Weights of a small image captioner: adamw at rate 0.0021.
Rows from block 4 of the text decoder, named by matrix and row number. Rows with one number belong to one attention dimension. Each number is 500 + 25 x the weight over its row's rms, rounded and kept within 0 to 999. All counts start at 0. Numbers have three digits each. After the name is the row's rms in percent of the matrix's.
# v: attention value (decoder.blocks.4.attn.v.weight, 128x128), inputs 0-127
# proj: attention output (decoder.blocks.4.attn.proj.weight, 128x128, transposed), outputs 0-127
v.53 122:532526485452478482476483492506456490482503475506482503491469570494491530503527475473492497537505488485530482509540490477499535475480475503518461514498541536459509485566467514507531489537530492499488526496451546521524513521483474511478513477520485484525500513555508486498540493496493497532466537490515466501477503466515511451510488509561479527491448511501496486487521508521526492482538
proj.53 108:492514484470486537501523485532507459500531485500502538522461496481499474505483462477471540502475514492483520468507484481516479524477519502495524511507443508538513569480507497474480522470483489490457463482479492480542473494517475547502465510485500490506487496510470500495486450476518494480504492546443487476479457438500478521458505524502520472545517515461522452508512506516525490487460
v.54 102:498457494443571526448548464484482483516495482501464497481502501503521540510548478469497466548500511451512462507495521497514520505534479511548514515452515521483486487510524465496525504489499494484490523529469478445520516478466476505491483487475484504483475498510536508514538484511502466494489496491484488521523509494473490495495501516540497504455510527482545451444508498518474462494485
proj.54 092:526498518525489478496468569471514509479531513496496513517502512471467460484486506491481522488455456481503506511482487503512480522479532493516511455530478511527545532507468525502439531462472526503475462508507518534511490494532544515491490526515504560529482492528485508492458455449490502505548515504493490497520485489533457523487515502513557442533491520509525495515485504481474516513506
v.55 087:474536536541485484547419487497503487481530496492475503528515508495509478483482525526527506496475489510479529474538508512458472484486494503483498478540513506499501537469504521523515465544470542481528480469495466548503467514550526503495510519525518495517514484475472494502512495489492518511500522524497537502490490536490487486527547484474501493516496488535498590535501521467550518538491
proj.55 091:492490472482496503453511437507499509489449487527505456472504504529486500494514490500483501509542509497519491505580479517484509483542483501504514522517512514488494465513534510514521499536552468590518528550501513458517495509493472520491510489485488495456495514490478420485529514543510513510475477467510491458500515467515520494512468521542489512466507504490481499468511474488491502489503
v.56 110:528501489530417480491474533471486509483507514485513510491519517502479511505502504477511474499496444508561510505554499491497532464507539505475467504505531519496506497553499519523524510496507484555486511496509528487548526489547519463464494511498496490536518527527499534567476485488519493525506536520478501488470461516505498534558507526532461504521503507491502516514482532514515500449477
proj.56 105:485513511481508541509472469523494521521503533509501454518453497508467471493503436502527540498502535527452502473487473533487503488524506541480549470490467540518523547519520487466505468499521439483494520487508497474511504485497456510479492493481485513494502481452519510489516482472544503512483467481489499523463511490464539499475479514495498532501525452522467494529493522494542454536470
v.57 111:485536498499494487509474503533487474499517494487484517527474491488492513486513517483506520498526526537519527455540494485496479477520503465457547512548471463523484533501490491493462513506482527531508478504473481536511490497510500479556519519449498505497498506462509478502515514496512481484487452446527488479528485474548459519497515517471528501463448516516462593499515510517485516546500
proj.57 111:479480511486503529473568450499476492485525466508476508495543475507539454495485508525525491497538482502468504539441523537514493493512459476484494443537504528511473485477453534480544505512514509436469491501516518492455532498495523496531491479529522507501493471519494556500501536532511499510493484513509500515486503537445530498480490452474481503502513485478485498503491479492523508474481
v.58 095:496508523500526516554440474477535475477530505516489490488533512496509470480481520522552516494472497487477528516537496511455498545460491520527480461494502497481500526468511529529521468550496540448534504469491477496499467512545498543486514486512522493510464488505475505500494479497480501492515550537472567512489516520473491476513504473507495500484531479521505526516500467450552491519488
proj.58 106:494501459508476475483489480502493521505454491518510458474495525528491512504484497488470497502518505496527488473609496505490513475520486521494509547515498487471510470490527507506506500503523505604542524548495507491518482518489496494460511512488489494474478518476497394474509488518492497491495503476501482461509521478550491509514498533524483498481505505500491502484523508495462510509529
v.59 112:533466486527539512485496430453462494525499529473471517542511477518529534523542530505513488547508501487496488496519522473486545492562466497481496495503545515484506535459539510476533497495459513466491485497526474468499482494466502486510485512526498484514464484497480508526513469519522511504456487494479507507522483478443478498481536541485507517454504527507504518435519506479511501520498
proj.59 102:475500544452488455461494484475516532475522478479522487503469494480516501450503477499515484477506489486512497496499465539466472489479548476520515442534472533519547470539494520500492484493542472528480501505532519536506461514501518531477473530526494570492496542515502482488464490492483505520507483474526524514522475525504485493529510525528519440499472492527522507519477472481476476538497
v.60 107:497490477526456488473530510499492537474517497485509489480536463507488494497497502496473471496467459503500501481476509496515522480509540531479473494503547546506519497508524508517519511469503477499506515490545485488524524505529543463465484518550491490486556519540481523518537492491495529512518519546475498525471467551473546524525488496489491487587521489479530440508482515489475493465511
proj.60 106:520519526478516523528450520502523509502491533504537458516447486512472549491537481506508489496482531519473478510460448474481503539508512513505530510489502507498498509558529483525452492526472430468488504488484500480511514496496462510496485494471467541493532517466495535516512456485536513510490461457499544503467525478496487500506487513559510514456509514502471533490497493528531479489477
v.61 090:524473469481509465502481487495497472499507530487472470495508465522509533484508522441515546520525508517517521509548519435493533503550509519474521486505508484489511532483459443482499527484504511512512469482523485473514509520467504461565515521514492496445511529536517506466518492488500454493483450481470459527513506470493509536498456527482529515493438497485495512471508487497492505511503
proj.61 092:489483536506476522509526505508485525486553481506531512525486473517552509489502482508510456488476482519498465494457499553499496538462477510480493460530490509526454499522493519484488474492484474445473472480505529553429502542494514523475467491499518535523508502474471534526438486501497495483497475490515551527485497561505470505499507473485472470497490482509483516534502494479505481507466
v.62 097:522525464522452482498529526488516497456503527499569509484516524515504510483533521471462492507489509488533492505503492487513516524507534535485480496493560521531514511528527489460521535469518454537495504477472476487573527517500478465495466513488490490485521547538497510532532473474469506512516482535502517477495453465527531487546502532526511518502476501495479471457479519493476512486505
proj.62 092:501525527495503536527509501524487480495520493493507472502472487518506522524467455519570521508494514486475496486494451510506513473488464510528527477478449499465527506503495541516485486485460465476462497486513543505473508520529512506450459504518499523473475478472501498506498472456513489476511479444501500505442535522488487525460504499476469494507534509511434488540511497534518459485454
v.63 109:484501477478503526507511534510542489488514485524527494473516473482478453485472497508491499449507494499506533517459472512523491563450555498515506497485458476517478484507520524530484537468534478498513535495517531478495497492546511512505509486453512512488483515512503514516452509504478496465556495492497555496484512516549519546516462466496513487525521499488498434528483452503469481476523
proj.63 110:522528479532480495558485528488491504553478529503487492487514524534493509544466532516514482483474522524466474493494551481515514489509471530481494545480531466450494480458477473502494497486457548476530523496481476511483531499463524442485517492504501477535499479480552515481527478493502474491524513506494481517485550526500493505508515482472463539483522502492477533494518551537489513492538
v.64 104:535501496478499473493494516526520544492545491485500454510518479533504470516475461509475537543515505494480485524505504489502514444519490486474474555563499516511493459502512501494517535550465462501450495477511509546473473492492503510492439511511483502504496507511482479501493537493493448506483502481564537498503467499491492498499502479478554539544526514463508521519495517491533481478527
proj.64 115:489494516513490493508517499484529487511510504474482517496481483476502509510488548486489499494463500504475517516373520488486479518489519461507493447492504520518500529491478484479500508481494505389469475483494498507504518481486505508532496448481511513531523513515514623515488516502527499506502492508479488501500477500508509506519489468502490496503492493470518488497499493510504508487479
v.65 101:513443476438506509482501494464506508470544513504503445524498492479484477526511493488485513563513489466501492524490483505496519485515471512506516518486535492475515470489535463512544535542466454478493549467514510493493492489479511497478465488533505486498448536536530504527519496510469478506492521507523539513484518478469528503520473510474506541561518510459518470501482505484521448484507
proj.65 099:482485474526435501489509486513532499522481487468491512504504506505507534491464524521528474479474463533505518489435511495485518502474557442495498453519493521519508520487461491486504498474519493437498484527509539506511488517467515500538522457469553533546517494467496561506461546479535509490492471491481502468504478488524455518488493476504509474500503494472515500508478530509527529486508
v.66 102:482496482469479502481497519476512485483544458510522506506484489469505483539506502451484528496505495468492509454461483538494493486524523519497522501477528433459499488476503453508545508509470487472502549443485500482508504506479496537476532500493491497466463548529532502528532492517467483480512500522507533487487529463481554473543469486500542495492510525496514481524475500478519442466486
proj.66 100:522467500491487514487520477530517498526491497476514504510508540531540537483499521507534505498489474580486500509453493470457494487473507482491515495506506545520525481479490519496508537477528476433502494538537545474504488500506494508494497507504537499530474463490524542510476559514528531500487487513465505482495533499501433504463492530490497492513504464459485509517475526521551530456513
v.67 100:499522505548526484535456540511483501512499513472458479533534500521517487500489524496497505471510525505508492530557499483487486491482529495495476497536538548533470488517526448487469486479500489479489497524486492506481476509551506456488490527506498518460551484483481465514462510470528481495513480499471484499516492534539465519487537501488537471470476539514515539501531549497476568507521
proj.67 097:473520533465511514511522495487495513498480483521509492510450428513497493502575454506508521538483520480525522500517511539505466511517446500515534502461482468496479521529514537499511470513521540537508479481477480490571500519527490484507485485500458482514511562513494486482500461487492464516527530504482517480456462537499526476528501505494500509501501451502485454513519481503486472497486
v.68 103:524490518511528493528495473514491510500479539489474473490501516536479513463488491546515478548496495538511511544553514467501509504471467481514478505517484569530513512531505553488471510515516507542502471538520499522491488495527513465521458492522517493549527446488462497484480505479516520527493515479492474512514475535508453532468519516493437532544504464488504502488520495516487538529512
proj.68 099:471542487530482494510499527476493504479487510523470506488499460461443465519477495506471475499497509416502501488532513531549512519528526494502485486503482457484470515515502472495499457502483518557492506478462464521503518499485511488512515477488502512484509535493483467485514451473494460501503508477541490505510450486505554504529500448518512501482485547537528499477522473485457481550500
v.69 089:500524485503493499468541482531486569530474472498497525466488511517533486486519474491512500519486493505494473517471507494505458484524489495494510527532465538522488441466492506479469550477520497547477491522493516538499489505480496521480462497508489478523532522476490501457548505503455490500490486502523509491554465488506565510493532477525492525556479486471512453531480506497503451488458
proj.69 103:508515531535514484522474518489533469464520531472497494503496495486494514525471555498490490460494489507484515495396519487489509519487528461501487469488505519527497527511488496502501490494473497398468488470514477486483542481519490500509507461497501523496492484535492607533499494480524503505492515505490489527495493501516482494502505486505493504510495515485519537472509487550485527488469
v.70 104:440482507485456503528521544492541481503504440476470478509565501501494466510481515475448523484529513495493502484509483547509489533488507498483478496505507481489497458512502517486506492539476491513525505484506501506508501515494502499533529516510522498461606493482449497496491491467494492447529508507483513466492490507494550531512493519488504480502529480470502498559462524494463514514516
proj.70 107:490510541524525528548527507557504505504449485525477515481450449497503493487512458529536515507525486498469494500557524502483470505521491539482536474502482501497493498487475501550511497468528485513497510480491514496537457518515477527479502492534522479506523492515537445532495536527528520509485458467498489492485510476536478495514479557501494506468481486492523498467577482501511501473494
v.71 111:472519528500456503538480560478535507495519451466457520496521503479505501524449513457470511479511476471503487521535503554487473510492530497515468492496490493477483477491511479476551512505483481523504536504504511484512512521514477514498556531528503488497536501500471469505469494461534486494534492502496494429470472500513536500519492539480470480491556486473496480566486512500514484485485
proj.71 105:556504540530500523518537510582520522529474527516507497514472474497467486463515493557558500509500476507488520502524476476500490508532495512477536477515501507508501510498478535525518512508515469494495470478510500489536480522539487531474485511501547472528488511473571467490511534539510535519484507521493496497482482499519470498490464544506541512476472481491479496475520488543537475469514
v.72 097:487479510507509512524472504453499431483506528505486500521498510470477518499498548504506477471499509495515523492521490514491515541470510514519505446446536475488505570521508484515523450494500522460546525494501485454505518506530508467506546497500526513479477478515512502535471470500535529498517506513451482501456547520499461500508484530489472462446506501535492520475517489505477541524520
proj.72 114:500498473474491516486506489517471525513479481527514493500509506522502492480525444511514504531519502495527485491624482514514509480517480536496513543513491478476498472503516514509498498512523495612536516524497517503515468524495503493481501544505497481487492505472499378471505494506472502496505501493512512483500513498492503499488504520497510502494506493524481483513496511472503484513529
v.73 101:512569519546517486520445500560501526480508500500506511496492492509495534475465495501517485488506499534510532472538520474484501486508505486493486500524502495504492523538479511501466456487502535547491469515520493519504502516536468499516523512484476509518489472497463481468487516478543507510516493512482450498541479514537411496479521490495496498456484492540508576481528515508518541509473
proj.73 095:507504529450546507499531534458479482523529540521493512519512517496478491495523506508452505530478530460459494533476494514556484514520445521523470500480522485485490496486546499476518512526488519522500504500465485492496540455521508481493468516521485489504472562506503509462528456507495435505511525495515501509486479514453556493538493482508518526534502507519476480530500454512503464513498
v.74 103:482463501489486524488539474443488498533457497504465516484489551475517501500542518480519472470471485471503483511463508523503464552490484510538511464452480516505513495465501493485498517463521511508528528525480519462512517490485499511490520500522518490507520510488509530489522471514463538496503500509463497494499522497501576525519510515516437476517489479488504410510478475508490465510462
proj.74 115:522510486522497500502453504535504510465486508508524470506518504523492499498500462521528490483537483506539495467627489502500533490505519510484519542510490492498497492518501515529493483517498484592524521503529494490489481526511492492477520538492499502470483465485497385508501501488491515497482507491520501508501524488511466491473512527496516510492500510527491545476506516509493515513525
v.75 116:470479511448477500504506475535518480472519479516550487492504488487467512501502488520468507552516490514496550450488490528513512503504474492486517515483494423458537505516475564539515475562476512542517483459539499517531511513490490524532504468499503484545490479510484513492534497492498526486510529505502510515497504485465500488515473505492454536547546461496510511509457485501502468506511
proj.75 112:493499490522507512506521515509491481525494494513451540478518557490482482482443531519488501487510481483447481509509521487509513489489543531488455474534489528492503468461496458496517526450494475497483534536483535507441498456469514510508500503546557504506491467490498479507504541517526504492485435456527480492521524442486497528503480474516505504471493549492530519500506492470525505494490
v.76 088:518494472485517498478510481492498553481538482492487479473489495524498465496504482496504522566504496514500482512499485497491490468518492515495519516541513513515489476490532468473512571519476477507486539478505487546467475515508518496468438489536511472502486514518489490507542500498443474498502500505539535489535475493479546505504495481497504558569522489459525465544487509482499433491501
proj.76 104:487507512527463494510509506498525481496490508465492500496495492485502533508465555497504480488466477511480517500395522489496508514493549446501499456497495518518495514505477498490507492470507495400480481495498501482530533497495499487514523435478536512524486494511508605510477506482534514512494509497484492492499477502521474504493500476516492484511488509475522502484492497548489538484484
v.77 083:480445514482500512530478510429509419491514519506480478534505506471479501523504535494497493468500503479506524480507495519497511533470513512529500463444534467476514543513516476516540463512484502455531531482489497441512511487513509481512544509496520517470487487522524510547465481501521517498512513508449504507445555511497490496522477525489491463460513520517501496471503488501492528512525
proj.77 106:502494470479486517482506484522480532515476475524509495501505506523506490480528442509522505527517502502526488490625482513500504482508483531492519539512486486480502476497507513510496499505527495609532516528504520505506459529490504499486500540503498485495497498471504377480497507508482505498500488495516509479502515497490488500488498521490509499487502482519480491514493520460514486510533
v.78 090:524522502511519497508439482550486549433514535517506455510515492509479526493480490509505465514531498507505519493544508470489547496512466490500491504511537497469524530541496527510473468516481504520484494494536500504513511501515473506515512512510477510508455474523469496480494519491524531507494512517493467523535502508514393509491495497450507526494496477531504561466523525508534537507507
proj.78 088:471481492472493505481515523479479488562511513496484511516511513502474515491491481512458491509465508466483494530509501524559492497506485489513462486496532476490508500475510472479513491505491540554517512523443511504521505455464529483512489500493508514559513562468498477460497489486512411475509476467511505482495477467469552512530494472541510514531510526505501478547516474488520461515499
v.79 084:491473512496501504532465519457509421477517521505498488533505494480474509519489531498493497468509510490506529474520493513496529523475518509512495466455538458476510560525506489517533445512486508451527517474496488454509514494516504485517552506488512523469478485520517503546459489502536514497511510505464492508447546510495457487516469521486510462443512518531489529472514492501494543507533
proj.79 103:498488471469491517479518482516470531526479474527509500499505507519508489478530442504514511535511508501520484501614479512505495478510471538495515539510493483476505471493512508505499508506527500605533515529496521507512460521489505503484494544506497478498499506471507385473501507516477499495505490496510511479502516499487505502490498521493506498490505482517479475523493516455515478509532
v.80 101:473484507516508522518490493458490437492482525512494520503491514468483521489516551502515469466493503503519523483508488514493504552471514519523521438436524478488508564512503489513506456473516530472556519504494484451515522510521507473505552488497530504484487484505516509524491459503518544493517503519439479504472547513503486498506490527503457463449496494538489496478511485505467533526502
proj.80 115:504502477481499512488495494517470520502481486526516489500514511522500492485518450511514502520528500495528484487628482513512516480515482537495512549511492478478499470506518516515500494513517495614536521524501511498509475524502499490474504547513494483478484495478493376477507490500472503494503504491516512488500519498493496498482508525498508502495507500527482498507498510481497489513525
v.81 095:533563497566516493498490491534517550519476504493511522474501497525516519467486496501538501455484512534511490487495522459484491495519532501500493486547465513534478525503501486479457506455521542505483467536491480503473489497514485504497493498470480521484477488494467497484467515501518468495508487507504470501555473528536424491462519483527540489435486505540493541471527493504500526510487
proj.81 093:509492524462542463505490527453487500496547525498513472507502505479509513511520533461460506536483532476487497530438490494521495522494447504532501518458535496487499514509536515488489498531483530469502491480480467493501532500517489471478492493496448482490498529525520568485518439508481499511520547515523493492490501547477559479523519507484485511545503493520449477509478487533464497521499
v.82 103:507503495499516478514496532538522489484543513496546469520510437527484488490469480523474534551530512528492522499522484478504521439508518494469503549545514490497492475521522492524514499545481468492474466472507479526489471507509514478510453485469498500496488497509511464518485521488524439504487500493536539516491487500498461462478496490499568535501521545493498561486510524483499527490541
proj.82 118:479495513491502497499538493463506500521510482490471538488480490470512499511492555482485508505470511498467509522369512496483478516483491486510484453495497512505499515484486494477504510476503511397476480502484508518498518492488505506527483447515500505521517521525497621505490504502509501504515490508490495488502480515494517515522488472493477482500496486475509467514492490492502494487472
v.83 099:465512502467455514510502490495513473494505448515511540478467503465498509507490501449516492502487478502517546433483513525499474522518500503502510495459500452458508485496451511509515475514511523553526509489510519509556528518483467531526566501482492489517519518501489530464539483502483520493522509529450455480522510477510530505524493505515450485505479474504510497502474482506521465495431
proj.83 100:534503501503537533497507523532500477483504535535509503537531566529495501492489479545503475478533489520458471498572490500519513485505488529484473519513502512502517474468524496517509518500513468548492536516528520485442501482537497521467492551536526501471449466487490419506511522511523485497467490486515494527500521478490450490496485533495524509512498505514487548497505492496533499488530
v.84 113:473435535473510507557532484455504449519468533499489493485487454556487464469490503528530516557505495559508530517531512480511492492483518515512511520506510513497483475489536533489522521526534467482498488515480496498529480479512535472532467484494525491514532469468512511529462489495497485508495513488467545515502504508495531504494518520510481514557512534476497457485488512503479552498529
proj.84 106:507533480539481496464502498502498536468466454542472516461484483473469485530475502494496477486510502455507493466528505555478510499480481510475486509494447476497486505506493481534499436432489514544479502514501477524453495546498499518469516447529488491466487492523476463511504472473505504520488479492552477500505477508504485500496489477500474464449485467527509516482492500462460463496501
v.85 103:493509492515514501496511479550503491499491494517555514491512454539505478477510498512521530521502533555507528441483497454506503475538535519462539517544522453507467499499496490520462485502518514464490461484505476531509480502497513500511465476454484514466479507489502519502504510520476463466502497513493503539566501503499454483485505470522571509490474524535500551458495515489483526500515
proj.85 102:476492510465535483487509507445477477503528467504491506494491535499535532523491532458460507511489514494467485527408529526486492499463453513522461498461505514496516493479534485491503496463498533442480516521481503490466521488500496482486498465540468489487504491549460585507498478499513496510515498486495495487489522526482514485520516497493455481524520477487482473528470505473473500482468
v.86 091:491500522505480491525549507544571510534460471474505455476564521514491500477488510516458520480506496514493510494494491502513508541491505476492458483508442511513517497521495555500477514512508520512534453517488481476479494491472512515535498481498515512491548472487429504489453499475501498450505514474495501481503485552510474535478500523496495501464527461488480497530480490504465532531530
proj.86 086:485498511531548471549495542514480533503482488535473517472461448470489467509480495482503516531527517448481480511551523481488485528529489547513550493492513485489482515499496495532495494489494492508494524480485488522525453537496474481473511500512499474481555495505554466522520501532495526495496469475546485461509526474512556509517502537481494513469489524524495497465558479491472498523501
v.87 080:472462515487494509526471525453501419500505522507495484556506507455487521528510526494491484456499504462506528479507499518502504533468501495527496479435528478475522517516493483533521432509491503486525503497502514444529519487509490485523553516479503520487506495510530506524478490495539524511505507506447479516444548498511483498518490525492478449462495526521501517454499492508498537511507
proj.87 105:504497478475504520486504486513485523508487484528506503509508508523502477482536438518517509517526506502523491491625482515504502482503477536493509535512487486480501483494512512508497504520519499611527521522504518512486461516495506504498488554514488493488503502474487376486500511508481492493502484496514513492501515496486494499498496517483516507486504486518482499516501514451523480511524
v.88 087:501517517514477504513461520510495499492495502479456498527520548466498549529475514488482462458492486461512495537545512515491504531474477468523450485468486540494525506530477518498487476499495515538506503538528522480517522502499470485510545536518496513520535483512467492481470507469554543520506503493475429478471496525521460534494506532469442478479492458501503517496522493518517532515481
proj.88 097:506513499498510520518504505529497503508501530525498487532495476504463458482532434544505494504521508472518501494606487504539493501541492521495514504516509478488497504497500507502499494554503499597511503479488497508514472496511507513508488556489501505500515530460510391476518491513488460489501502502510512503500473485504520499519494515508541529489504523523494502499531487491521472528526
v.89 087:469459526455466504514487508496513467516499490517480495534486502521508465473484510470520499496519515507518549502504525483498477523513497506471496507496551483478481441498485508522488439509532492518491493523502534500560506501510470489537513523488496515507519484467477526479506486498493496486517513534432499498546537485532485526510560516491470447524455527501512525456461535512503540507451
proj.89 088:519513499475539535481504516502503477485486500541519516520482512515468520514529448534492481487543498498492484481546529560518494496486445526508470482485468498498493513475521487508496484491505509563498521507513513507421499467519501534492500505515476514471506512513466443520524507489533456504491480467514484528477483483484469469526474479490520518506525439527483538502535479444508473481508
v.90 089:481429488444495529475492506440460464485521514517477491552508495476500473550520513494480490513519502451504462532506482510510523512493471510490508512469556499480507472486521496501518497520476449463481546494510517482526517484490507479500510537513510498493505532505566519534501495516485523508479508500505521503454532458469558504527489512468494480555477532472500473486490515505507497484507
proj.90 088:495489468495442525483495449541510492502471463477509491498495487534494508485516432523538480461519486542550514473560503538488494470486527489485497491526485503507510501502461492518497480489510505542512491495513526512491463508476523557523504511485519525511525482488454434518480539485513505487500461507465523515509482488523442499493496509526516483471522476483537510513509531446532498479499
v.91 089:523508504500510494518440519531507518440538529504516441528532474490464540507469491508476486507534491485502513507549495485490558493496477485510482507501521499465526521548503512524507463531468489516492490494535496482501508497510482494517520509506484508503458483536484485503472519482556510513494519503507478512486499501508398498488477512456507523477522490519494568467527518505527533505520
proj.91 086:475475487473482506483540506488476511581502501507467534510502503481483489475500483520484499521471511473479508534507481508546479506509486509509486474508529481481506507471502486476511512520505529539522501522447521526530480486464526494533479507497517513564533562448515478460491510508494442473517459482508507463505469485474553526535485490516520495509501520499498460549509483478540458519505
v.92 091:516489490486514484498521498523510537499524498493510468486511462547499461481483468523489533572515501532490493524509495477504505448518501501476502549569494518519485452501530502489504554535488465503465488490504493550481466505499521492497423485508508483509512497498485485501504518492474449494485503492544553501525467504491519494481510479498540556558524514463511493519491520486503491490521
proj.92 112:486506519522490490508511504481522488499503498478479516486481485471501512518472559485488493484470498494474514508373521496485489520487520466505490451493497516514497525496478488489501492470493506391470478488493491503502526492493501501520504434492512512518510506527504623518489501490525505508501496500491485499501477502512500507515494472505480485499491498477522495489498489519488512488473
v.93 108:476476519491493498514558501521542494528478491503543497478546466542504460484518509524472552485514515530473503464459481505521512504502536515468516498531481439513483498487512517511496507503505490438512469467470469494491485495484529527516474477485507512458514502477496510515490496513473484440500499481517574507505511501492535482508491481509569502486540517503473485521471506490470522504557
proj.93 104:488477518511533468496489499492481517514484435493483520445470490481538512505481537436502542516502508505498488511460529489436482500476481531503522513479501515500508494496489497529498510438489497441496506514503499502497478523485473474475508465523486459496531459545522548535498523521507561508502464482498488477501563499498509503486502520490443487470500476472507491492498506482465501475462
v.94 098:523492499495523488517462514527512499456541526499527449522529454527468495501474489529479521539531513521498513503536488473495554465501507499484496525536530490492498517539525502520513489548468479471481488475526480512486480496516511482507468491498491510485459485528493484530469523488532468501493516494530518523493495511489414484484477497473552537499527515508495566472518522490505536500557
proj.94 102:463484493479473493484547492466487507557499470492464532484480491469505505494495528478477506527453509480475510532401512511502473509489492487518486458493506499491505508480492479469503502473510527442493483516456515519526499492464515495531492452500509501548536541492504586479486501504507486498523474494489497461501473507492539515527490470506480477503501493476508444534487496477507479499483
v.95 104:543525450536530479488464501496439446500545525501520511510487482466495541533527498531506519510457487497508499477521477487497510460468510497528503498481485545539511541525485446510500515482485518488502491485480473527487478515504523482481474503492500492518516526534553513539519513505509530539469497487511456522478517520493491484495446451535506531504444508525530495490542473488487480492507
proj.95 098:448516483485463513503524462468501506448499499485484493512526512505537448489518517485480481500473534518513518536468478492498480497508534474495522521491505502478526495503527517454503503525540508482477498509531494491513536495529517465561493506497510516469453477475460531480483478481465459512526537532470525504508495530489510500501546480489484457508500539474539493521427513477506524551519
v.96 113:477485497450469461488499451510525524522508475507444499483540497482492524462519551442495482479491472444532479501492511503499478488508495502481501469510505511508527510529493488514519543477543491514501537526426560506509523552525530470509522512487498499508503488535536486489508509528492486471513510515500509489470495539529480519511485483510504486486485492491549476502521542524463473456528
proj.96 109:562494519518532571532502525491488507522489529502513540544491506483488458514503529509490508491475515504488486489531474508524509490498458530512481532528483540520531497539485488487462489515503473480495503499503472469498469537491495478483499538479561515441453469491510476497525516493503484497478443455519518504493488510480525537480505542564528492465510508502523472536493468487501502508474
v.97 100:502494498504480478496484469480490480501486435494476517505491529492490507498448525524509471545507500499519505508489472460473497447471462493495463506560515497494469487500472546467507499525471494553504510493542521508495484498497484429470509489501499483500489522495457500459462500532535499491485478502522507499483459515585505510533520514527491565529507527499499528541511494508488520487487
proj.97 100:508508513490540523498498543507530466518541486500492480493508461523506468461489428541495529500468497466496534495547545500500464499471485485499506501483525503555487517485550465515510441489535486518474485500489520475522540515474505476521530500489519508514478463504509458520493477487473520487516531526476483518489521460461498523504478513465476469497500513434513503479467511532487458513503
v.98 106:501501487560545504494452512509498467477516485487479528524472514452459517516462480505529494477518464482501526464475482467478468509495511525546479530474518486483503500475518482529477501513494487463499540475499502499503481463523531499486533497451516523499519491511565505551470493526490456521507497489498481525500479502448511444517502518497520486506507562522474491482517483459546469509492
proj.98 112:519492509509501475465511496477501484493504506496518479486533466538516502495495535509506494503468512493495485516403511495512508549482480466489523471509519531473508523498483513511539500495502484411506481542508493454468522501481519505489480467523440496506506531510483599476488520495497497496503508538518498501441487500542516500522495453485513521491496501487518481516513459509513506477502
v.99 111:497530494425481516474492448528519534510528516514525481503497483493527492483522537494496504493499496470519522502505526502483472531481537511463503509510509509512504511498538496493493511495494484450509555452464451513516509531491509555501463498475511512523464445512488537458472490490473475501487519479494535502536510529492468458491533490489507504515440509497510482444485493456454463509496
proj.99 106:525533514531541500537524467484478468475460524514501525486481475496455490527500561542482502519521522517501507488494506484464485478500470498530492544496499590513507494486474527462502517529520518491462464522530519510477471454491521471524492498504500513522515546517512507517512540508518510486504497473469566543456490503497491504511521482519518510527495497498520481544505520505467527467467
v.100 123:512504480443466499478536543536541513482534479505505498488491520521517459506542525496454502503485488501571514489497478522514511538456530481486492457513471485505475469514494508525486508477516489518534486505486479533499480537533486490501513525515504489441520513470524503468521491487502503470510488511494514490469551510527448506492467491428474489473514512505490479514467479468450546495497
proj.100 114:511525478544532498507496523516470509510458515446524486458492557544499514502457475506509482509494493531485480508557501518488513484514510510511535573491536516514511494476489541531459527498469489551515501490500483516476481473520489476479469539525513504481482501481498442513526524495528502517444540458488510524517503490512480520495504526531488511504492481548500504490507567481492468504499
v.101 093:480497521481496534529534512514484515525454502530514502484496497508525495491541463491489507529496542503491460531497513521539539533542517476539541499466480535521528477517474483487523524482514490495529437544513471467464485529479473493501460501509482494525484511516511465524545500481502519504458492484500514508531513450528563509483528488544461465501516486482524461518480501492533508532498
proj.101 096:497495478488454487496488517512515520501559512505488492511464541499467521537532510479503505486528512497512521476553480529513539488560522529488489501500430425478484473469481511525480489476458519547520539515499515538521480519507490515499482486498546494478547508481462446488525477496511495480509463478505469470532471520492528505508522510491512454506489468496506532473490498510491524481490
v.102 112:512480474477450528519500517497469535469497496528490507487510515526457518494526486546474500500482503529516469500488486520520547503468524499520523477536467496514489486528464494499548478496533483479535465514535477520476460511530540473477519510500500483471556527502526494533538499473501488492457504495504495487484489498512497519472445464477473484506568497516492476551470496473517565488492
proj.102 111:497488476489477490484511512526492501544520498468480461482463562546511504510439473474505503507506504492470480487550485489499513505541524516489514565495486460495524510465511521545508508518437481518538474511504489513514513489482454500491501503523520490503489486490476450525519525491540478511453514490531461492505520455516489513516504516521518474500481498502471539487475559488501457505551
v.103 091:531523501528542519475476515521485527526527540482510476517463492505489521479487477482509542485503526482480513526490542536481468502508477505499471519490483509493495524489490521510475486500453499510492510483507481481490488473492529544507493513541519536514520484525482525514495509487490522559497501475467500506541496463452537457466553476517563467495442471525496505486493495488505434525448
proj.103 107:482486514493507494502530488481523510471507497509535520492497465471502513506512563502493520515498491511480509519375503491483485507493520486502484446504501519485498533487494511484503515483509538407472513492499493524492489482493530504525476458475509503517518518533529618529469496516531487521510510514493507488492510511522502482519483478499488502504511494475506483505508495485493532481499
v.104 101:465511507515531523491461476479484510513500529513511471530478455473464523496487461522524522459520492455472492504475525505483471504502506515520506534484508486503500514484512449506505516509511501438492516493463488464498508469493528524499488485453516524520507464527542516552477511492454468556503528450474511514540478504486519469494543469518525468507477524504507480435520505481515464532511
proj.104 105:524501518497482481499540481482515476477517517524511522509525471497498474523525580487493519502515518508482494494415496470510528523518472485507509460516487541456517516492490498474513522518497508418508481532510497493478511495480519526508501474512471500516511512506494584504483520505509496491527476526487523484470469504512497487530503481494529482505498489471508489527529443506519555435483
v.105 114:521464518532510519500528482483502463530487477468518480527506491515536489474499506491442466535476530512470533509522480499517486465520475483479449507525517527474528486478520554453473461520464501553486492498543517505462482510493497476485463500527495487476514509480449464442516504512523546471521454514514529506507468475521477516489516512519477517483513462494476512520486491540475484511520
proj.105 110:485486486473512513510460531518508506497511514482451480493493491477467483506513511499510499487477480497519541503443513487468505485469504479528486434498528486543473508507515462477495495452506522456423510467460519538530505508532483498519523493485524494559518469526512553517469465501449499505513552511482480506535523514457521512495526489472503511500480517502509502460467526503484490535486